Weights of a small image captioner: 15000 steps.
Rows from block 2 of the text decoder of a small image captioner, named by matrix and row number. Rows with one number belong to one neuron. Each number is 200 + 40 x the weight over its row's rms, rounded and kept within 0 to 999. All counts start at 0.
After each neuron's rows are labels from the 100 texts, of 14976, where the neuron reaches its highest value: "tokens" is the input token at the peak. Only what is clearly more common there than usual is listed. The data: regions of photos with short descriptions (Visual Genome).
# fc1: MLP up (decoder.blocks.2.mlp.fc1.weight, 1280x320), inputs 107-213
# fc2: MLP down (decoder.blocks.2.mlp.fc2.weight, 320x1280, transposed), outputs 107-213

fc1.148,206,215,183,155,145,208,220,160,99,233,192,236,172,259,160,210,233,208,199,131,243,161,207,184,227,219,175,249,193,134,160,109,233,295,226,162,165,152,240,238,180,178,175,255,175,213,210,214,160,256,229,156,168,135,154,146,153,220,171,238,218,214,161,169,217,251,206,224,282,160,186,166,97,206,167,230,140,210,159,213,239,126,186,213,204,211,239,167,277,178,216,159,168,135,182,239,184,228,179,235,135,189,231,220,253,157,199
fc2.148,191,187,215,187,191,221,117,247,232,182,241,143,152,235,155,201,214,251,284,216,249,183,163,210,225,203,242,252,164,193,148,247,184,246,187,208,224,158,177,108,237,175,166,224,234,139,158,216,172,212,224,200,129,184,274,163,214,204,160,272,258,192,298,211,191,147,224,203,180,180,207,170,254,142,250,167,250,172,219,192,169,215,253,191,187,248,218,162,199,198,190,208,245,167,201,156,144,176,205,201,136,192,185,214,228,236,282
tokens: "is"; "coffee"

fc1.358,233,185,203,231,170,245,173,171,242,147,171,187,145,182,245,258,205,184,184,187,230,151,170,243,140,161,139,216,176,248,155,243,235,190,208,252,236,192,236,192,236,187,156,162,246,167,175,218,230,197,194,152,206,216,232,217,150,220,170,175,214,241,195,264,231,182,268,183,262,196,162,165,196,107,218,193,241,158,193,256,249,201,244,231,237,186,250,213,241,223,118,243,218,146,253,160,217,213,213,271,229,190,237,151,171,216,281
fc2.358,124,162,273,146,190,212,245,292,275,241,249,195,210,140,153,203,206,176,208,156,171,186,182,234,183,181,244,197,215,154,248,167,197,164,223,239,278,246,183,178,223,195,226,153,216,227,190,235,188,201,196,167,296,185,257,165,165,205,133,207,186,167,202,157,268,163,206,237,145,185,202,206,237,270,120,132,238,214,210,228,152,217,237,204,210,237,192,188,192,234,207,222,184,173,200,146,206,255,156,194,239,186,209,196,196,164,245
tokens: "is"; "on"; "person"

fc1.0,240,177,272,266,215,200,178,134,185,160,239,210,171,226,233,180,272,184,220,121,185,185,187,160,207,135,223,238,186,205,196,168,202,177,169,256,241,117,192,217,178,125,212,234,208,289,245,191,192,196,211,174,216,118,229,245,183,154,204,172,207,256,182,242,307,210,117,216,204,138,185,277,99,140,121,285,154,159,176,286,211,156,224,174,191,257,229,198,159,166,171,177,174,198,167,182,244,172,193,143,242,116,176,311,178,170,205
fc2.0,133,189,167,204,277,203,144,219,214,238,159,103,191,236,235,199,136,191,178,255,226,153,199,187,182,215,239,235,164,220,194,173,169,189,135,202,159,179,152,197,141,186,272,149,233,168,196,168,162,162,172,239,124,207,194,247,222,169,246,197,232,175,179,187,196,257,204,180,119,190,272,185,192,274,148,145,242,221,215,164,166,169,278,169,164,208,276,207,174,209,199,247,248,217,166,144,237,228,216,181,196,190,152,136,197,195,251
tokens: "of"; "in"; "wearing"; "front"

fc1.604,158,224,193,202,214,181,161,143,179,176,168,213,137,225,214,191,169,197,231,171,214,150,215,175,245,166,182,220,266,245,228,162,207,260,249,186,216,156,209,212,193,176,161,234,185,199,261,247,144,262,244,191,119,196,299,193,134,114,243,253,185,161,177,193,230,202,163,235,204,177,222,158,146,121,197,153,196,283,210,253,195,171,161,150,192,238,115,211,186,148,199,205,218,179,196,231,290,190,209,212,203,154,173,221,232,206,187
fc2.604,125,124,200,196,180,163,146,167,199,143,239,212,284,175,246,171,183,259,245,223,117,239,251,209,169,177,275,186,229,168,203,203,142,167,221,252,239,231,192,229,185,193,248,260,280,231,214,207,184,202,247,222,188,199,155,225,134,249,244,188,268,236,165,159,182,172,306,207,189,178,222,181,206,176,161,230,208,229,217,269,230,206,185,176,215,203,200,241,260,223,240,184,161,236,197,177,177,168,190,193,152,203,156,205,196,220,202
tokens: "on"; "behind"

fc1.479,204,175,234,199,139,182,202,205,207,246,263,172,140,243,220,163,205,164,138,191,168,141,248,220,194,180,128,288,243,249,212,218,169,112,214,192,221,169,206,257,206,282,214,222,214,221,143,174,210,294,181,193,191,197,204,239,184,182,262,234,191,262,243,268,254,221,220,151,152,182,179,233,241,148,184,185,161,160,168,213,152,199,173,185,259,213,225,164,185,190,200,189,164,153,321,222,280,217,217,200,249,129,232,301,164,187,260
fc2.479,177,144,190,205,264,137,167,200,192,147,198,216,199,190,182,184,201,267,296,200,218,189,200,197,206,221,264,164,239,166,209,232,238,214,225,119,234,211,265,182,121,258,262,165,111,210,270,214,177,202,188,192,179,224,192,167,283,167,220,183,213,188,270,217,275,242,222,243,198,199,182,235,129,214,172,217,261,236,199,176,235,199,233,196,199,305,142,136,212,205,247,179,220,171,191,216,205,203,131,214,151,280,143,234,218,193,270
tokens: "and"; "leaves"; "of"; "tail"

fc1.40,250,220,243,273,198,212,204,174,124,215,226,197,268,185,207,338,264,219,123,266,250,227,130,205,185,192,211,106,215,222,171,200,208,197,164,279,231,202,220,141,198,144,138,167,204,222,271,241,216,149,212,196,126,209,314,167,178,175,154,234,204,184,225,214,228,197,241,178,238,169,243,140,188,236,118,223,207,208,240,198,229,145,212,124,206,217,205,227,165,186,169,211,192,199,188,225,162,195,179,254,180,224,198,221,240,217,197
fc2.40,206,177,173,249,180,248,181,205,193,214,201,178,210,223,191,155,210,124,203,189,147,287,226,188,186,113,196,219,202,109,267,182,189,258,142,228,209,150,231,159,197,166,245,162,284,183,177,256,221,178,177,185,114,227,179,180,151,219,160,128,254,204,193,242,210,185,205,201,204,222,251,165,195,247,257,214,267,204,171,258,220,139,256,235,219,187,272,201,152,230,222,171,198,177,181,175,228,197,180,167,167,171,265,202,238,154,165
tokens: "of"; "old"

fc1.216,212,191,217,196,186,165,220,197,216,226,204,194,140,185,167,275,185,206,173,162,232,177,139,229,154,192,193,192,202,216,190,198,204,210,164,253,221,214,163,171,225,216,193,243,221,233,164,246,189,255,160,185,99,115,213,149,221,239,249,211,221,228,168,197,199,189,292,204,174,191,175,229,166,208,168,207,212,115,176,168,179,221,245,229,204,165,210,166,199,188,266,273,241,166,209,277,243,185,176,217,178,150,208,185,162,213,265
fc2.216,83,181,176,224,202,211,176,175,218,161,189,241,175,172,240,187,164,181,230,131,258,176,208,149,219,215,154,209,228,216,179,194,207,168,247,182,173,209,183,159,181,198,134,249,235,178,239,188,177,170,253,138,199,197,159,168,168,253,218,295,228,236,211,159,187,251,179,226,167,174,212,181,210,109,292,149,191,277,174,255,251,251,187,215,261,199,164,187,146,191,207,208,208,241,260,180,218,173,221,139,187,224,220,152,244,184,297
tokens: "on"; "of"; "rock"

fc1.23,154,230,253,197,178,87,214,213,146,208,188,244,152,144,197,211,231,224,209,170,198,179,240,197,152,174,208,169,215,222,301,189,184,233,216,241,204,201,206,164,194,201,177,287,165,242,215,180,193,194,208,212,203,168,234,247,161,170,228,213,174,207,176,165,279,217,180,157,162,203,171,154,228,196,186,250,217,112,208,192,189,224,144,284,238,150,219,182,179,228,211,178,131,201,244,207,229,197,230,187,169,212,218,220,202,193,211
fc2.23,230,153,198,187,196,251,149,202,265,179,221,211,147,276,163,208,167,158,252,172,183,205,188,203,226,220,182,178,141,207,156,171,201,217,167,184,136,194,178,202,198,229,179,295,257,220,178,332,162,212,192,238,91,164,252,158,219,264,193,226,274,195,177,182,165,253,285,261,245,159,165,172,182,206,161,186,218,209,212,288,194,203,180,199,244,186,177,240,177,247,225,225,263,243,209,253,152,205,179,238,144,280,228,241,264,253,214
tokens: "with"; "on"

fc1.458,206,182,186,209,199,135,206,172,143,183,172,247,193,193,142,158,191,205,186,202,296,210,171,193,215,237,158,176,217,202,174,188,265,130,216,209,299,212,268,138,276,272,228,170,285,204,272,199,194,207,150,124,198,201,198,162,181,157,188,269,214,246,129,175,197,260,218,166,213,210,163,250,218,172,176,216,157,139,161,207,155,169,208,199,220,229,214,188,215,156,167,304,306,190,196,208,190,191,172,262,179,183,217,168,114,217,232
fc2.458,261,253,143,141,209,236,199,160,205,226,219,239,150,254,200,212,188,221,194,229,222,164,146,223,249,261,176,163,177,182,150,158,186,224,114,221,267,249,229,112,281,137,186,174,237,232,213,169,115,100,144,201,158,196,208,194,186,190,269,227,212,213,198,161,245,176,162,157,217,144,150,217,176,263,219,192,186,205,173,199,244,178,183,289,163,145,231,173,126,155,166,237,174,221,214,197,161,160,205,210,207,292,174,190,206,247,240
tokens: "on"; "in"

fc1.633,225,162,265,243,137,172,262,170,236,258,214,208,148,173,200,213,190,209,218,139,179,187,204,177,140,160,202,229,178,169,230,202,189,247,225,234,192,139,169,225,235,188,223,255,189,224,253,176,259,166,189,230,188,177,236,269,194,238,270,228,220,212,171,242,175,207,201,183,196,144,161,208,219,162,169,194,218,185,105,280,187,160,223,129,172,146,266,265,251,212,158,178,145,207,250,322,215,134,139,187,191,174,100,193,165,194,227
fc2.633,136,283,177,115,224,217,188,229,185,141,258,192,193,223,200,196,264,219,237,178,192,176,141,170,269,220,195,138,238,192,210,208,232,225,232,137,215,262,228,241,222,189,178,188,226,166,260,204,200,219,154,210,252,146,160,233,127,213,172,142,257,116,195,189,213,179,212,185,178,235,281,214,233,168,199,199,231,224,236,226,181,170,185,148,252,304,189,106,177,130,160,186,197,211,186,152,159,128,192,206,225,182,199,198,177,214,207
tokens: "has"

fc1.456,222,227,172,224,172,190,184,243,247,230,198,230,156,264,213,189,204,155,218,217,196,161,187,237,183,204,131,208,156,173,199,176,241,187,206,258,231,148,192,230,149,148,229,234,282,230,199,187,168,246,250,206,191,178,196,179,211,141,210,240,176,251,220,213,242,312,270,233,218,221,211,120,147,142,125,230,214,236,187,167,159,156,175,183,254,170,235,224,218,238,182,266,192,186,238,264,233,205,198,217,212,203,181,197,166,221,220
fc2.456,149,226,241,233,229,203,182,164,222,209,194,71,192,214,275,266,148,222,257,177,191,208,213,186,197,183,190,191,111,239,187,237,254,135,110,181,184,211,196,202,86,169,282,151,195,219,177,293,183,181,249,143,164,188,248,194,143,216,188,272,227,161,150,232,187,255,198,219,135,238,214,160,93,175,208,199,164,220,184,138,217,244,269,166,141,102,176,171,169,106,188,190,194,223,223,232,241,195,218,229,170,150,263,197,257,183,188
tokens: "with"; "of"; "on"

fc1.255,212,278,168,182,111,177,229,140,124,213,128,178,127,238,246,204,193,252,258,223,242,150,169,216,212,268,225,243,186,206,152,150,173,226,170,177,164,188,223,165,201,211,166,195,189,332,159,272,187,193,276,171,139,146,229,176,206,263,192,159,208,186,150,216,253,203,191,229,258,185,142,182,155,210,219,250,164,242,173,190,187,177,205,173,229,155,272,193,146,149,107,239,170,107,231,238,199,164,198,226,201,145,185,196,166,226,218
fc2.255,216,191,180,138,194,179,230,197,197,234,153,175,221,200,146,161,166,155,212,267,142,153,166,201,252,214,250,253,215,134,219,178,240,194,178,233,236,206,249,170,226,302,206,155,126,174,150,221,196,204,269,256,250,186,234,159,213,148,193,194,259,156,169,209,247,192,171,237,207,154,231,196,235,117,307,164,246,171,193,245,186,257,198,205,155,247,206,225,132,261,213,212,200,157,147,171,166,200,217,209,231,212,137,187,218,257,253
tokens: "in"; "jacket"; "top"

fc1.206,264,235,228,189,302,154,205,134,206,188,202,217,192,171,218,218,236,167,178,128,220,203,223,174,180,211,272,259,241,186,167,192,149,204,209,159,201,236,164,104,203,184,232,200,202,256,226,264,184,134,199,185,211,212,175,179,207,198,202,172,227,258,167,189,221,201,168,143,233,182,192,151,196,220,130,222,214,195,234,237,230,200,292,166,185,148,230,220,186,174,133,167,251,284,170,188,218,237,213,150,233,163,220,159,166,227,260
fc2.206,271,242,195,263,191,168,255,230,195,265,182,153,154,146,134,190,156,176,239,227,170,252,179,133,197,164,245,250,230,125,231,260,98,251,158,172,168,254,196,241,192,272,189,199,227,226,195,256,141,188,210,221,173,253,159,198,209,271,276,203,229,187,203,190,211,157,219,257,177,185,233,270,235,218,224,209,275,234,134,200,196,141,220,134,203,161,145,163,214,204,253,115,230,121,201,233,192,158,223,177,217,250,246,197,197,110,150
tokens: "on"; "has"; "in"; "of"

fc1.512,197,183,189,216,168,179,165,116,171,182,241,142,161,205,224,263,223,228,165,181,186,152,169,228,217,218,175,179,158,204,125,196,184,209,210,188,224,160,237,183,206,135,154,252,206,217,165,203,185,204,231,221,194,193,195,228,194,114,228,270,153,209,167,212,178,259,196,181,314,174,216,185,173,168,67,234,148,162,76,267,137,209,223,164,252,221,242,184,198,168,208,309,214,129,205,252,280,225,223,246,196,191,144,149,169,215,207
fc2.512,214,160,249,206,127,228,284,235,187,238,213,211,158,176,283,190,144,188,155,220,210,198,272,197,184,167,231,250,195,213,278,160,130,248,146,158,196,114,261,187,177,195,295,196,131,205,233,277,192,186,210,134,260,125,185,160,292,164,178,258,164,227,210,194,232,227,207,189,154,177,233,224,253,245,213,160,162,184,176,166,217,219,131,168,184,204,250,184,195,205,145,98,118,173,159,242,223,194,226,164,153,218,192,288,253,227,216
tokens: "of"; "yellow"; "in"

fc1.375,203,219,211,111,179,137,252,193,173,156,172,169,135,270,234,133,279,181,245,252,222,148,167,252,210,296,211,217,248,188,186,163,237,176,235,130,197,206,185,184,183,233,190,231,291,318,198,203,226,203,234,167,197,138,208,186,181,153,177,184,216,171,188,172,230,208,175,234,183,210,163,252,182,130,209,196,115,259,120,263,157,193,171,188,177,219,265,158,188,232,169,188,202,270,219,238,190,153,227,257,209,111,234,190,124,168,153
fc2.375,171,189,140,202,211,269,172,149,134,258,265,169,239,201,211,283,152,120,175,219,227,213,227,188,220,230,229,171,193,195,214,170,173,226,207,163,134,149,170,217,133,205,184,190,295,253,223,196,160,193,219,168,162,193,185,191,234,283,257,157,147,250,158,288,194,218,144,194,166,172,236,226,164,171,228,234,178,208,197,208,239,205,160,159,217,204,230,243,185,218,219,175,212,177,178,205,158,202,198,194,181,222,220,170,189,192,205
tokens: "with"

fc1.118,255,143,209,213,189,217,228,147,175,175,262,190,225,239,158,253,239,199,197,201,261,243,198,202,211,260,244,169,153,175,180,209,160,203,216,211,180,164,169,163,190,235,129,196,151,141,224,311,194,160,170,222,119,128,226,207,202,170,180,217,197,216,175,196,131,192,189,206,241,240,168,210,227,218,87,163,169,180,272,221,313,135,239,288,175,103,195,206,161,192,205,220,230,98,226,237,251,210,163,205,186,217,249,186,190,204,179
fc2.118,175,240,248,221,195,174,207,131,253,172,290,275,200,176,212,139,189,209,223,165,197,216,139,195,183,213,249,164,226,236,188,199,192,196,263,222,220,155,238,199,195,170,123,176,225,130,164,215,179,227,159,215,321,207,205,255,208,185,205,189,242,172,248,119,221,112,244,186,164,122,257,194,187,293,243,183,235,199,173,222,232,177,150,218,219,116,162,239,202,182,203,226,189,192,165,169,216,259,208,237,224,255,240,161,161,244,225
tokens: "and"; "the"; "for"

fc1.380,144,285,172,147,267,154,183,244,172,207,173,188,189,212,173,148,162,173,238,208,200,183,266,204,163,262,245,215,203,217,238,216,203,176,282,228,224,231,175,131,189,256,254,176,247,188,284,289,182,94,205,206,199,162,291,227,155,169,146,212,196,275,208,178,211,227,212,224,237,218,201,148,217,234,109,246,225,213,213,240,223,189,224,259,224,110,198,222,179,249,148,214,156,208,201,146,226,240,238,149,182,268,226,172,189,263,226
fc2.380,205,122,187,214,175,238,211,194,266,186,179,206,185,162,138,213,225,262,147,219,148,193,141,174,202,146,251,235,172,241,299,244,131,279,168,265,223,189,162,225,261,161,196,117,152,212,200,251,182,254,201,164,193,197,213,189,160,224,197,234,242,241,234,177,181,246,181,218,197,222,212,315,271,243,222,201,151,238,213,192,176,228,242,214,217,194,165,200,228,230,202,170,226,255,159,134,172,249,168,212,164,211,183,170,134,219,225
tokens: "with"; "to"; "in"

fc1.447,227,216,227,225,247,172,178,169,215,201,186,232,183,227,145,165,180,152,187,209,185,152,166,214,156,254,209,152,235,219,165,170,181,214,298,239,237,186,284,190,185,206,213,238,245,257,172,242,195,181,140,203,174,252,174,169,212,195,233,187,141,157,206,134,238,235,180,212,238,272,238,197,222,225,160,189,205,222,184,185,184,217,194,237,170,218,152,190,207,173,224,144,213,220,207,198,254,182,237,179,174,208,241,190,253,228,188
fc2.447,132,171,153,228,234,196,174,227,236,219,267,207,215,210,198,189,134,170,258,210,204,205,220,225,207,211,239,233,155,141,207,163,234,248,234,139,209,221,159,213,175,189,247,206,123,207,224,168,131,170,190,167,234,192,234,199,229,260,147,250,146,189,218,233,194,223,195,118,187,226,148,194,149,224,165,219,149,179,180,238,231,261,178,151,192,227,234,215,158,148,200,141,186,252,151,214,191,289,163,202,205,272,227,161,160,206,192
tokens: "on"; "of"

fc1.291,227,200,229,196,208,172,173,140,245,165,167,232,247,154,175,211,268,193,117,240,208,167,186,193,106,231,191,172,189,215,198,169,226,221,240,259,225,214,217,225,206,170,186,160,200,205,276,193,200,89,179,202,184,214,209,213,182,190,217,205,163,246,178,146,216,256,216,114,214,226,247,198,208,202,192,154,250,183,232,304,261,200,234,279,197,204,210,196,131,238,205,240,176,202,189,163,244,242,155,196,199,215,221,146,237,215,267
fc2.291,265,219,261,221,160,150,179,216,201,164,259,250,244,199,184,179,189,184,161,225,210,176,198,175,186,238,168,215,175,215,187,231,272,134,326,262,274,184,153,210,206,232,174,177,303,244,268,231,229,136,81,163,193,223,198,210,252,215,195,190,145,206,210,226,178,219,136,197,197,237,213,255,311,183,143,140,213,205,164,188,145,219,181,139,173,177,197,183,227,163,205,206,161,226,176,233,168,256,198,168,204,213,188,213,143,245,127
tokens: "at"; "on"; "an"

fc1.702,221,211,247,206,237,248,171,181,220,115,141,212,202,196,205,223,160,200,200,219,167,102,220,172,158,219,233,228,259,251,181,138,206,202,173,205,178,199,171,108,195,218,236,192,184,292,179,323,217,172,207,237,208,164,203,296,242,203,250,167,205,265,164,192,245,262,202,183,239,146,195,221,275,245,196,217,215,212,156,186,169,229,267,182,244,235,215,168,143,170,167,227,180,222,192,180,215,231,222,117,185,215,190,191,180,140,177
fc2.702,185,196,201,243,91,176,203,202,206,179,84,180,238,200,122,287,209,249,240,193,218,249,218,262,202,271,201,196,169,160,203,217,198,255,133,197,92,229,119,246,149,225,172,185,186,174,120,206,200,227,164,210,164,270,125,201,196,140,207,162,228,170,190,159,148,88,190,167,203,225,208,233,137,196,186,167,177,258,208,228,213,110,212,190,218,157,124,283,233,244,236,211,230,165,177,176,200,200,167,165,193,248,170,207,201,196,156
tokens: "in"; "is"; "visible"

fc1.141,207,277,190,199,268,182,261,210,201,188,226,208,176,166,184,284,167,192,182,107,212,145,181,207,168,231,220,136,230,197,127,170,242,216,200,167,186,204,200,203,242,235,136,203,218,266,190,188,234,200,226,176,138,198,198,183,157,211,153,229,207,146,208,195,201,229,188,173,221,314,168,190,93,183,179,218,194,273,235,176,178,177,237,128,202,205,262,151,198,151,162,219,267,215,187,216,209,214,189,256,170,215,260,151,194,194,205
fc2.141,206,197,260,187,185,158,202,251,158,157,173,207,216,206,265,219,145,114,184,208,201,247,178,183,182,176,221,94,270,203,223,219,164,159,139,166,170,223,296,143,228,171,246,124,287,200,193,143,244,176,207,184,211,212,152,179,178,117,154,235,198,180,187,242,232,227,199,199,222,180,202,282,260,168,247,168,198,253,244,225,223,182,272,169,228,224,172,241,255,198,196,177,181,190,151,170,207,220,224,177,127,166,265,218,188,193,198
tokens: "covered"

fc1.273,219,304,170,260,220,235,159,186,235,217,146,160,193,236,185,246,219,202,222,155,272,222,211,250,210,186,232,188,186,181,171,178,168,248,224,155,180,181,144,167,208,180,201,172,224,271,219,219,221,199,276,224,226,163,219,238,237,211,247,230,218,229,191,261,198,201,314,188,253,201,188,190,192,136,161,224,248,265,217,139,170,233,251,238,224,195,187,199,189,207,159,195,188,222,185,261,170,156,178,206,150,228,184,291,147,182,159
fc2.273,205,151,224,219,223,146,207,214,195,141,197,181,228,211,126,194,170,190,174,159,244,255,200,184,199,240,215,253,200,172,215,240,233,183,195,214,165,205,204,218,207,193,211,138,241,179,206,300,156,232,198,136,221,170,194,230,191,168,144,205,227,187,234,248,255,174,237,195,205,151,204,269,128,168,221,189,266,231,296,232,238,189,203,148,124,214,226,118,164,219,248,168,192,220,286,133,186,239,214,210,202,177,239,237,159,143,213
tokens: "in"

fc1.76,211,240,240,165,197,145,253,164,184,267,156,175,203,184,251,171,180,178,207,124,218,177,194,205,181,188,236,263,258,179,211,201,239,213,234,123,206,193,228,198,224,208,224,246,215,244,248,194,219,207,238,137,213,141,134,282,161,192,215,278,164,276,206,207,258,259,184,216,233,138,139,191,170,170,177,231,151,223,155,161,247,185,247,214,203,187,261,163,163,186,111,174,181,195,258,244,255,192,195,146,207,178,166,258,168,211,246
fc2.76,169,283,215,212,257,203,222,178,139,189,258,246,181,205,193,222,187,193,210,177,207,169,203,150,215,202,242,180,172,214,190,264,201,306,211,103,182,150,240,203,185,199,168,239,227,186,205,192,206,219,205,231,199,235,136,235,197,198,201,241,225,157,263,202,224,252,231,214,211,163,196,241,202,167,208,152,249,222,298,213,222,205,199,78,231,231,271,212,251,194,186,130,203,185,144,147,168,231,150,232,118,244,222,128,197,151,116
tokens: "has"; "next"; "attached"

fc1.19,281,178,196,144,209,179,248,186,192,243,204,200,226,267,214,144,174,199,172,266,230,170,181,178,234,212,209,183,182,211,140,224,143,235,238,212,206,207,156,93,250,215,180,201,181,186,207,307,177,170,268,240,132,210,236,223,181,178,211,217,163,216,175,203,189,198,178,209,235,199,225,270,180,191,183,176,150,209,176,178,239,168,232,238,195,147,213,178,160,156,87,260,127,171,198,211,301,106,240,193,150,136,218,288,209,249,268
fc2.19,233,115,184,196,215,179,286,157,242,219,206,230,209,205,204,170,177,267,195,231,178,238,235,202,221,250,229,212,194,147,217,143,164,211,163,179,188,276,196,243,141,205,205,204,178,235,221,312,167,268,133,225,182,189,151,241,211,217,220,155,267,219,222,206,239,175,182,122,154,236,177,270,234,251,143,198,194,233,196,218,276,240,169,215,241,275,111,154,225,132,165,168,165,180,194,209,191,185,192,178,174,185,196,258,205,203,154
tokens: "at"; "and"

fc1.602,229,253,220,219,163,170,190,248,218,211,164,252,206,132,230,226,198,181,181,117,243,185,174,186,181,281,233,205,209,242,185,128,173,178,174,198,211,237,155,106,250,173,160,131,245,221,258,273,250,173,242,144,185,211,163,250,193,236,236,193,169,222,255,258,233,269,239,126,230,187,234,180,238,139,131,194,176,198,222,167,266,240,310,214,228,229,256,160,135,245,131,151,126,192,298,253,238,178,227,136,181,211,179,288,150,203,252
fc2.602,165,198,210,272,171,192,221,173,198,227,166,182,232,150,184,176,83,213,268,231,204,161,218,166,259,163,251,211,195,239,235,155,216,207,245,128,138,165,176,207,202,245,144,286,267,152,173,163,286,204,263,155,198,230,201,208,280,213,216,206,273,219,205,204,210,228,187,216,226,126,217,133,266,186,185,240,214,126,145,267,214,291,237,115,228,267,222,173,293,265,143,189,233,194,240,177,225,185,173,198,202,191,155,236,240,215,195
tokens: "has"; "back"; "with"

fc1.243,232,233,185,218,262,215,217,91,166,261,249,213,168,186,127,245,200,157,178,210,168,161,241,171,198,126,169,249,155,266,118,228,209,279,225,196,220,133,211,201,230,176,202,229,221,156,220,168,206,222,203,193,144,168,220,203,258,182,174,289,149,210,250,181,214,292,279,177,273,151,172,179,170,172,177,278,218,182,172,228,280,207,216,227,194,204,209,196,225,215,167,193,207,180,190,318,258,176,230,216,194,205,129,169,102,233,302
fc2.243,203,262,184,212,205,206,164,278,189,218,137,172,161,114,238,218,228,292,253,182,252,198,212,231,163,126,211,197,210,165,235,176,206,142,226,154,117,218,162,185,168,146,189,184,177,168,227,266,201,144,194,178,185,183,193,243,157,156,185,236,247,183,143,214,241,188,204,194,167,199,231,181,152,229,223,267,171,261,186,231,166,229,210,220,207,222,220,195,114,245,234,225,239,236,188,173,198,201,125,226,209,225,135,194,127,180,180
tokens: "of"; "table"; "covered"

fc1.699,246,180,166,162,155,221,263,123,177,272,218,207,163,294,168,175,245,148,154,139,252,188,226,195,213,224,125,212,206,164,160,219,217,209,158,206,203,154,199,175,219,187,208,216,224,194,284,213,180,249,237,135,99,117,200,224,240,211,205,285,152,255,192,169,185,278,196,178,248,213,158,233,180,170,182,138,148,157,204,178,288,214,204,194,257,170,294,177,202,227,166,212,256,175,275,264,224,155,249,209,159,181,129,238,122,261,212
fc2.699,238,145,233,212,170,193,136,229,196,167,191,197,199,139,231,226,215,160,163,259,142,264,161,196,216,198,147,141,126,267,182,179,118,215,199,154,117,206,177,145,284,259,238,258,285,176,250,167,120,194,211,181,193,193,235,222,160,202,217,213,202,215,202,229,186,195,156,202,256,115,215,212,180,170,187,283,229,189,279,143,155,166,247,185,167,248,135,198,227,151,231,244,216,179,131,99,171,169,193,172,178,180,276,227,247,249,221
tokens: "covered"; "luggage"; "kitchen"

fc1.314,267,217,209,215,208,148,240,170,168,199,168,208,177,172,190,223,243,262,216,207,250,184,187,150,187,243,188,168,251,230,211,259,188,205,249,205,204,268,208,176,187,192,164,216,215,237,169,277,201,180,225,141,165,196,174,217,226,197,208,172,213,220,212,204,244,215,228,160,229,215,217,218,213,227,164,180,210,101,115,237,279,206,234,216,250,267,152,138,162,190,116,213,192,189,209,274,223,186,174,158,121,133,201,224,214,196,200
fc2.314,194,167,156,182,140,214,185,190,187,137,172,199,226,202,171,173,200,188,231,148,149,226,257,149,194,158,153,246,197,206,211,181,156,193,228,169,215,162,206,255,223,221,241,140,233,133,170,246,181,213,225,195,207,229,243,130,210,192,197,214,202,254,238,250,169,247,222,237,230,282,179,214,191,144,183,205,208,189,133,203,208,216,216,129,146,207,198,167,243,140,185,205,241,175,152,129,228,219,152,204,190,206,221,261,177,249,164
tokens: "has"; "turned"; "back"; "front"

fc1.211,214,213,191,227,168,237,194,220,143,192,154,201,262,162,219,193,177,194,166,147,220,208,198,203,168,231,197,172,193,269,205,211,182,193,217,256,179,216,213,182,221,224,165,180,222,172,293,271,149,181,219,206,157,182,224,223,142,189,190,229,163,279,180,231,273,237,199,194,204,215,212,226,254,168,95,205,156,217,230,153,256,181,258,183,215,183,246,200,138,188,161,138,138,138,283,193,278,237,226,137,191,181,251,231,236,201,304
fc2.211,202,156,145,184,235,188,171,168,200,161,133,285,226,134,171,272,213,158,192,206,232,179,178,156,182,171,252,193,163,170,125,176,219,227,248,248,265,195,107,191,195,201,139,198,208,135,186,155,250,154,271,165,129,211,207,267,238,176,156,232,150,203,240,203,253,197,137,206,241,207,219,157,267,169,247,260,239,162,153,188,224,210,197,129,168,275,244,256,187,215,182,220,176,197,196,182,158,295,189,172,175,204,284,158,286,282,173
tokens: "in"; "made"

fc1.130,196,197,209,261,243,200,252,152,78,248,241,252,158,237,214,203,162,171,181,200,184,182,183,147,183,210,190,173,126,200,111,131,192,153,250,222,257,173,199,182,234,189,164,253,157,180,214,199,219,174,177,172,138,116,233,203,244,168,196,251,189,219,162,182,184,284,175,197,254,288,99,212,202,177,202,193,183,147,195,168,140,193,269,233,184,174,290,179,266,157,187,265,251,230,290,280,204,183,189,225,213,236,194,194,108,258,206
fc2.130,252,217,100,181,199,193,181,226,202,137,114,183,187,210,136,267,209,202,195,173,183,210,158,248,197,210,204,141,196,298,218,154,194,179,137,167,153,125,225,114,221,173,246,91,203,177,235,258,148,170,151,256,260,241,171,176,164,190,192,216,155,169,208,203,200,191,163,181,235,156,243,273,189,199,257,208,201,280,265,217,119,158,203,240,241,256,129,167,177,201,214,194,183,168,142,133,135,239,234,139,215,231,248,194,253,238,191
tokens: "covered"; "brown"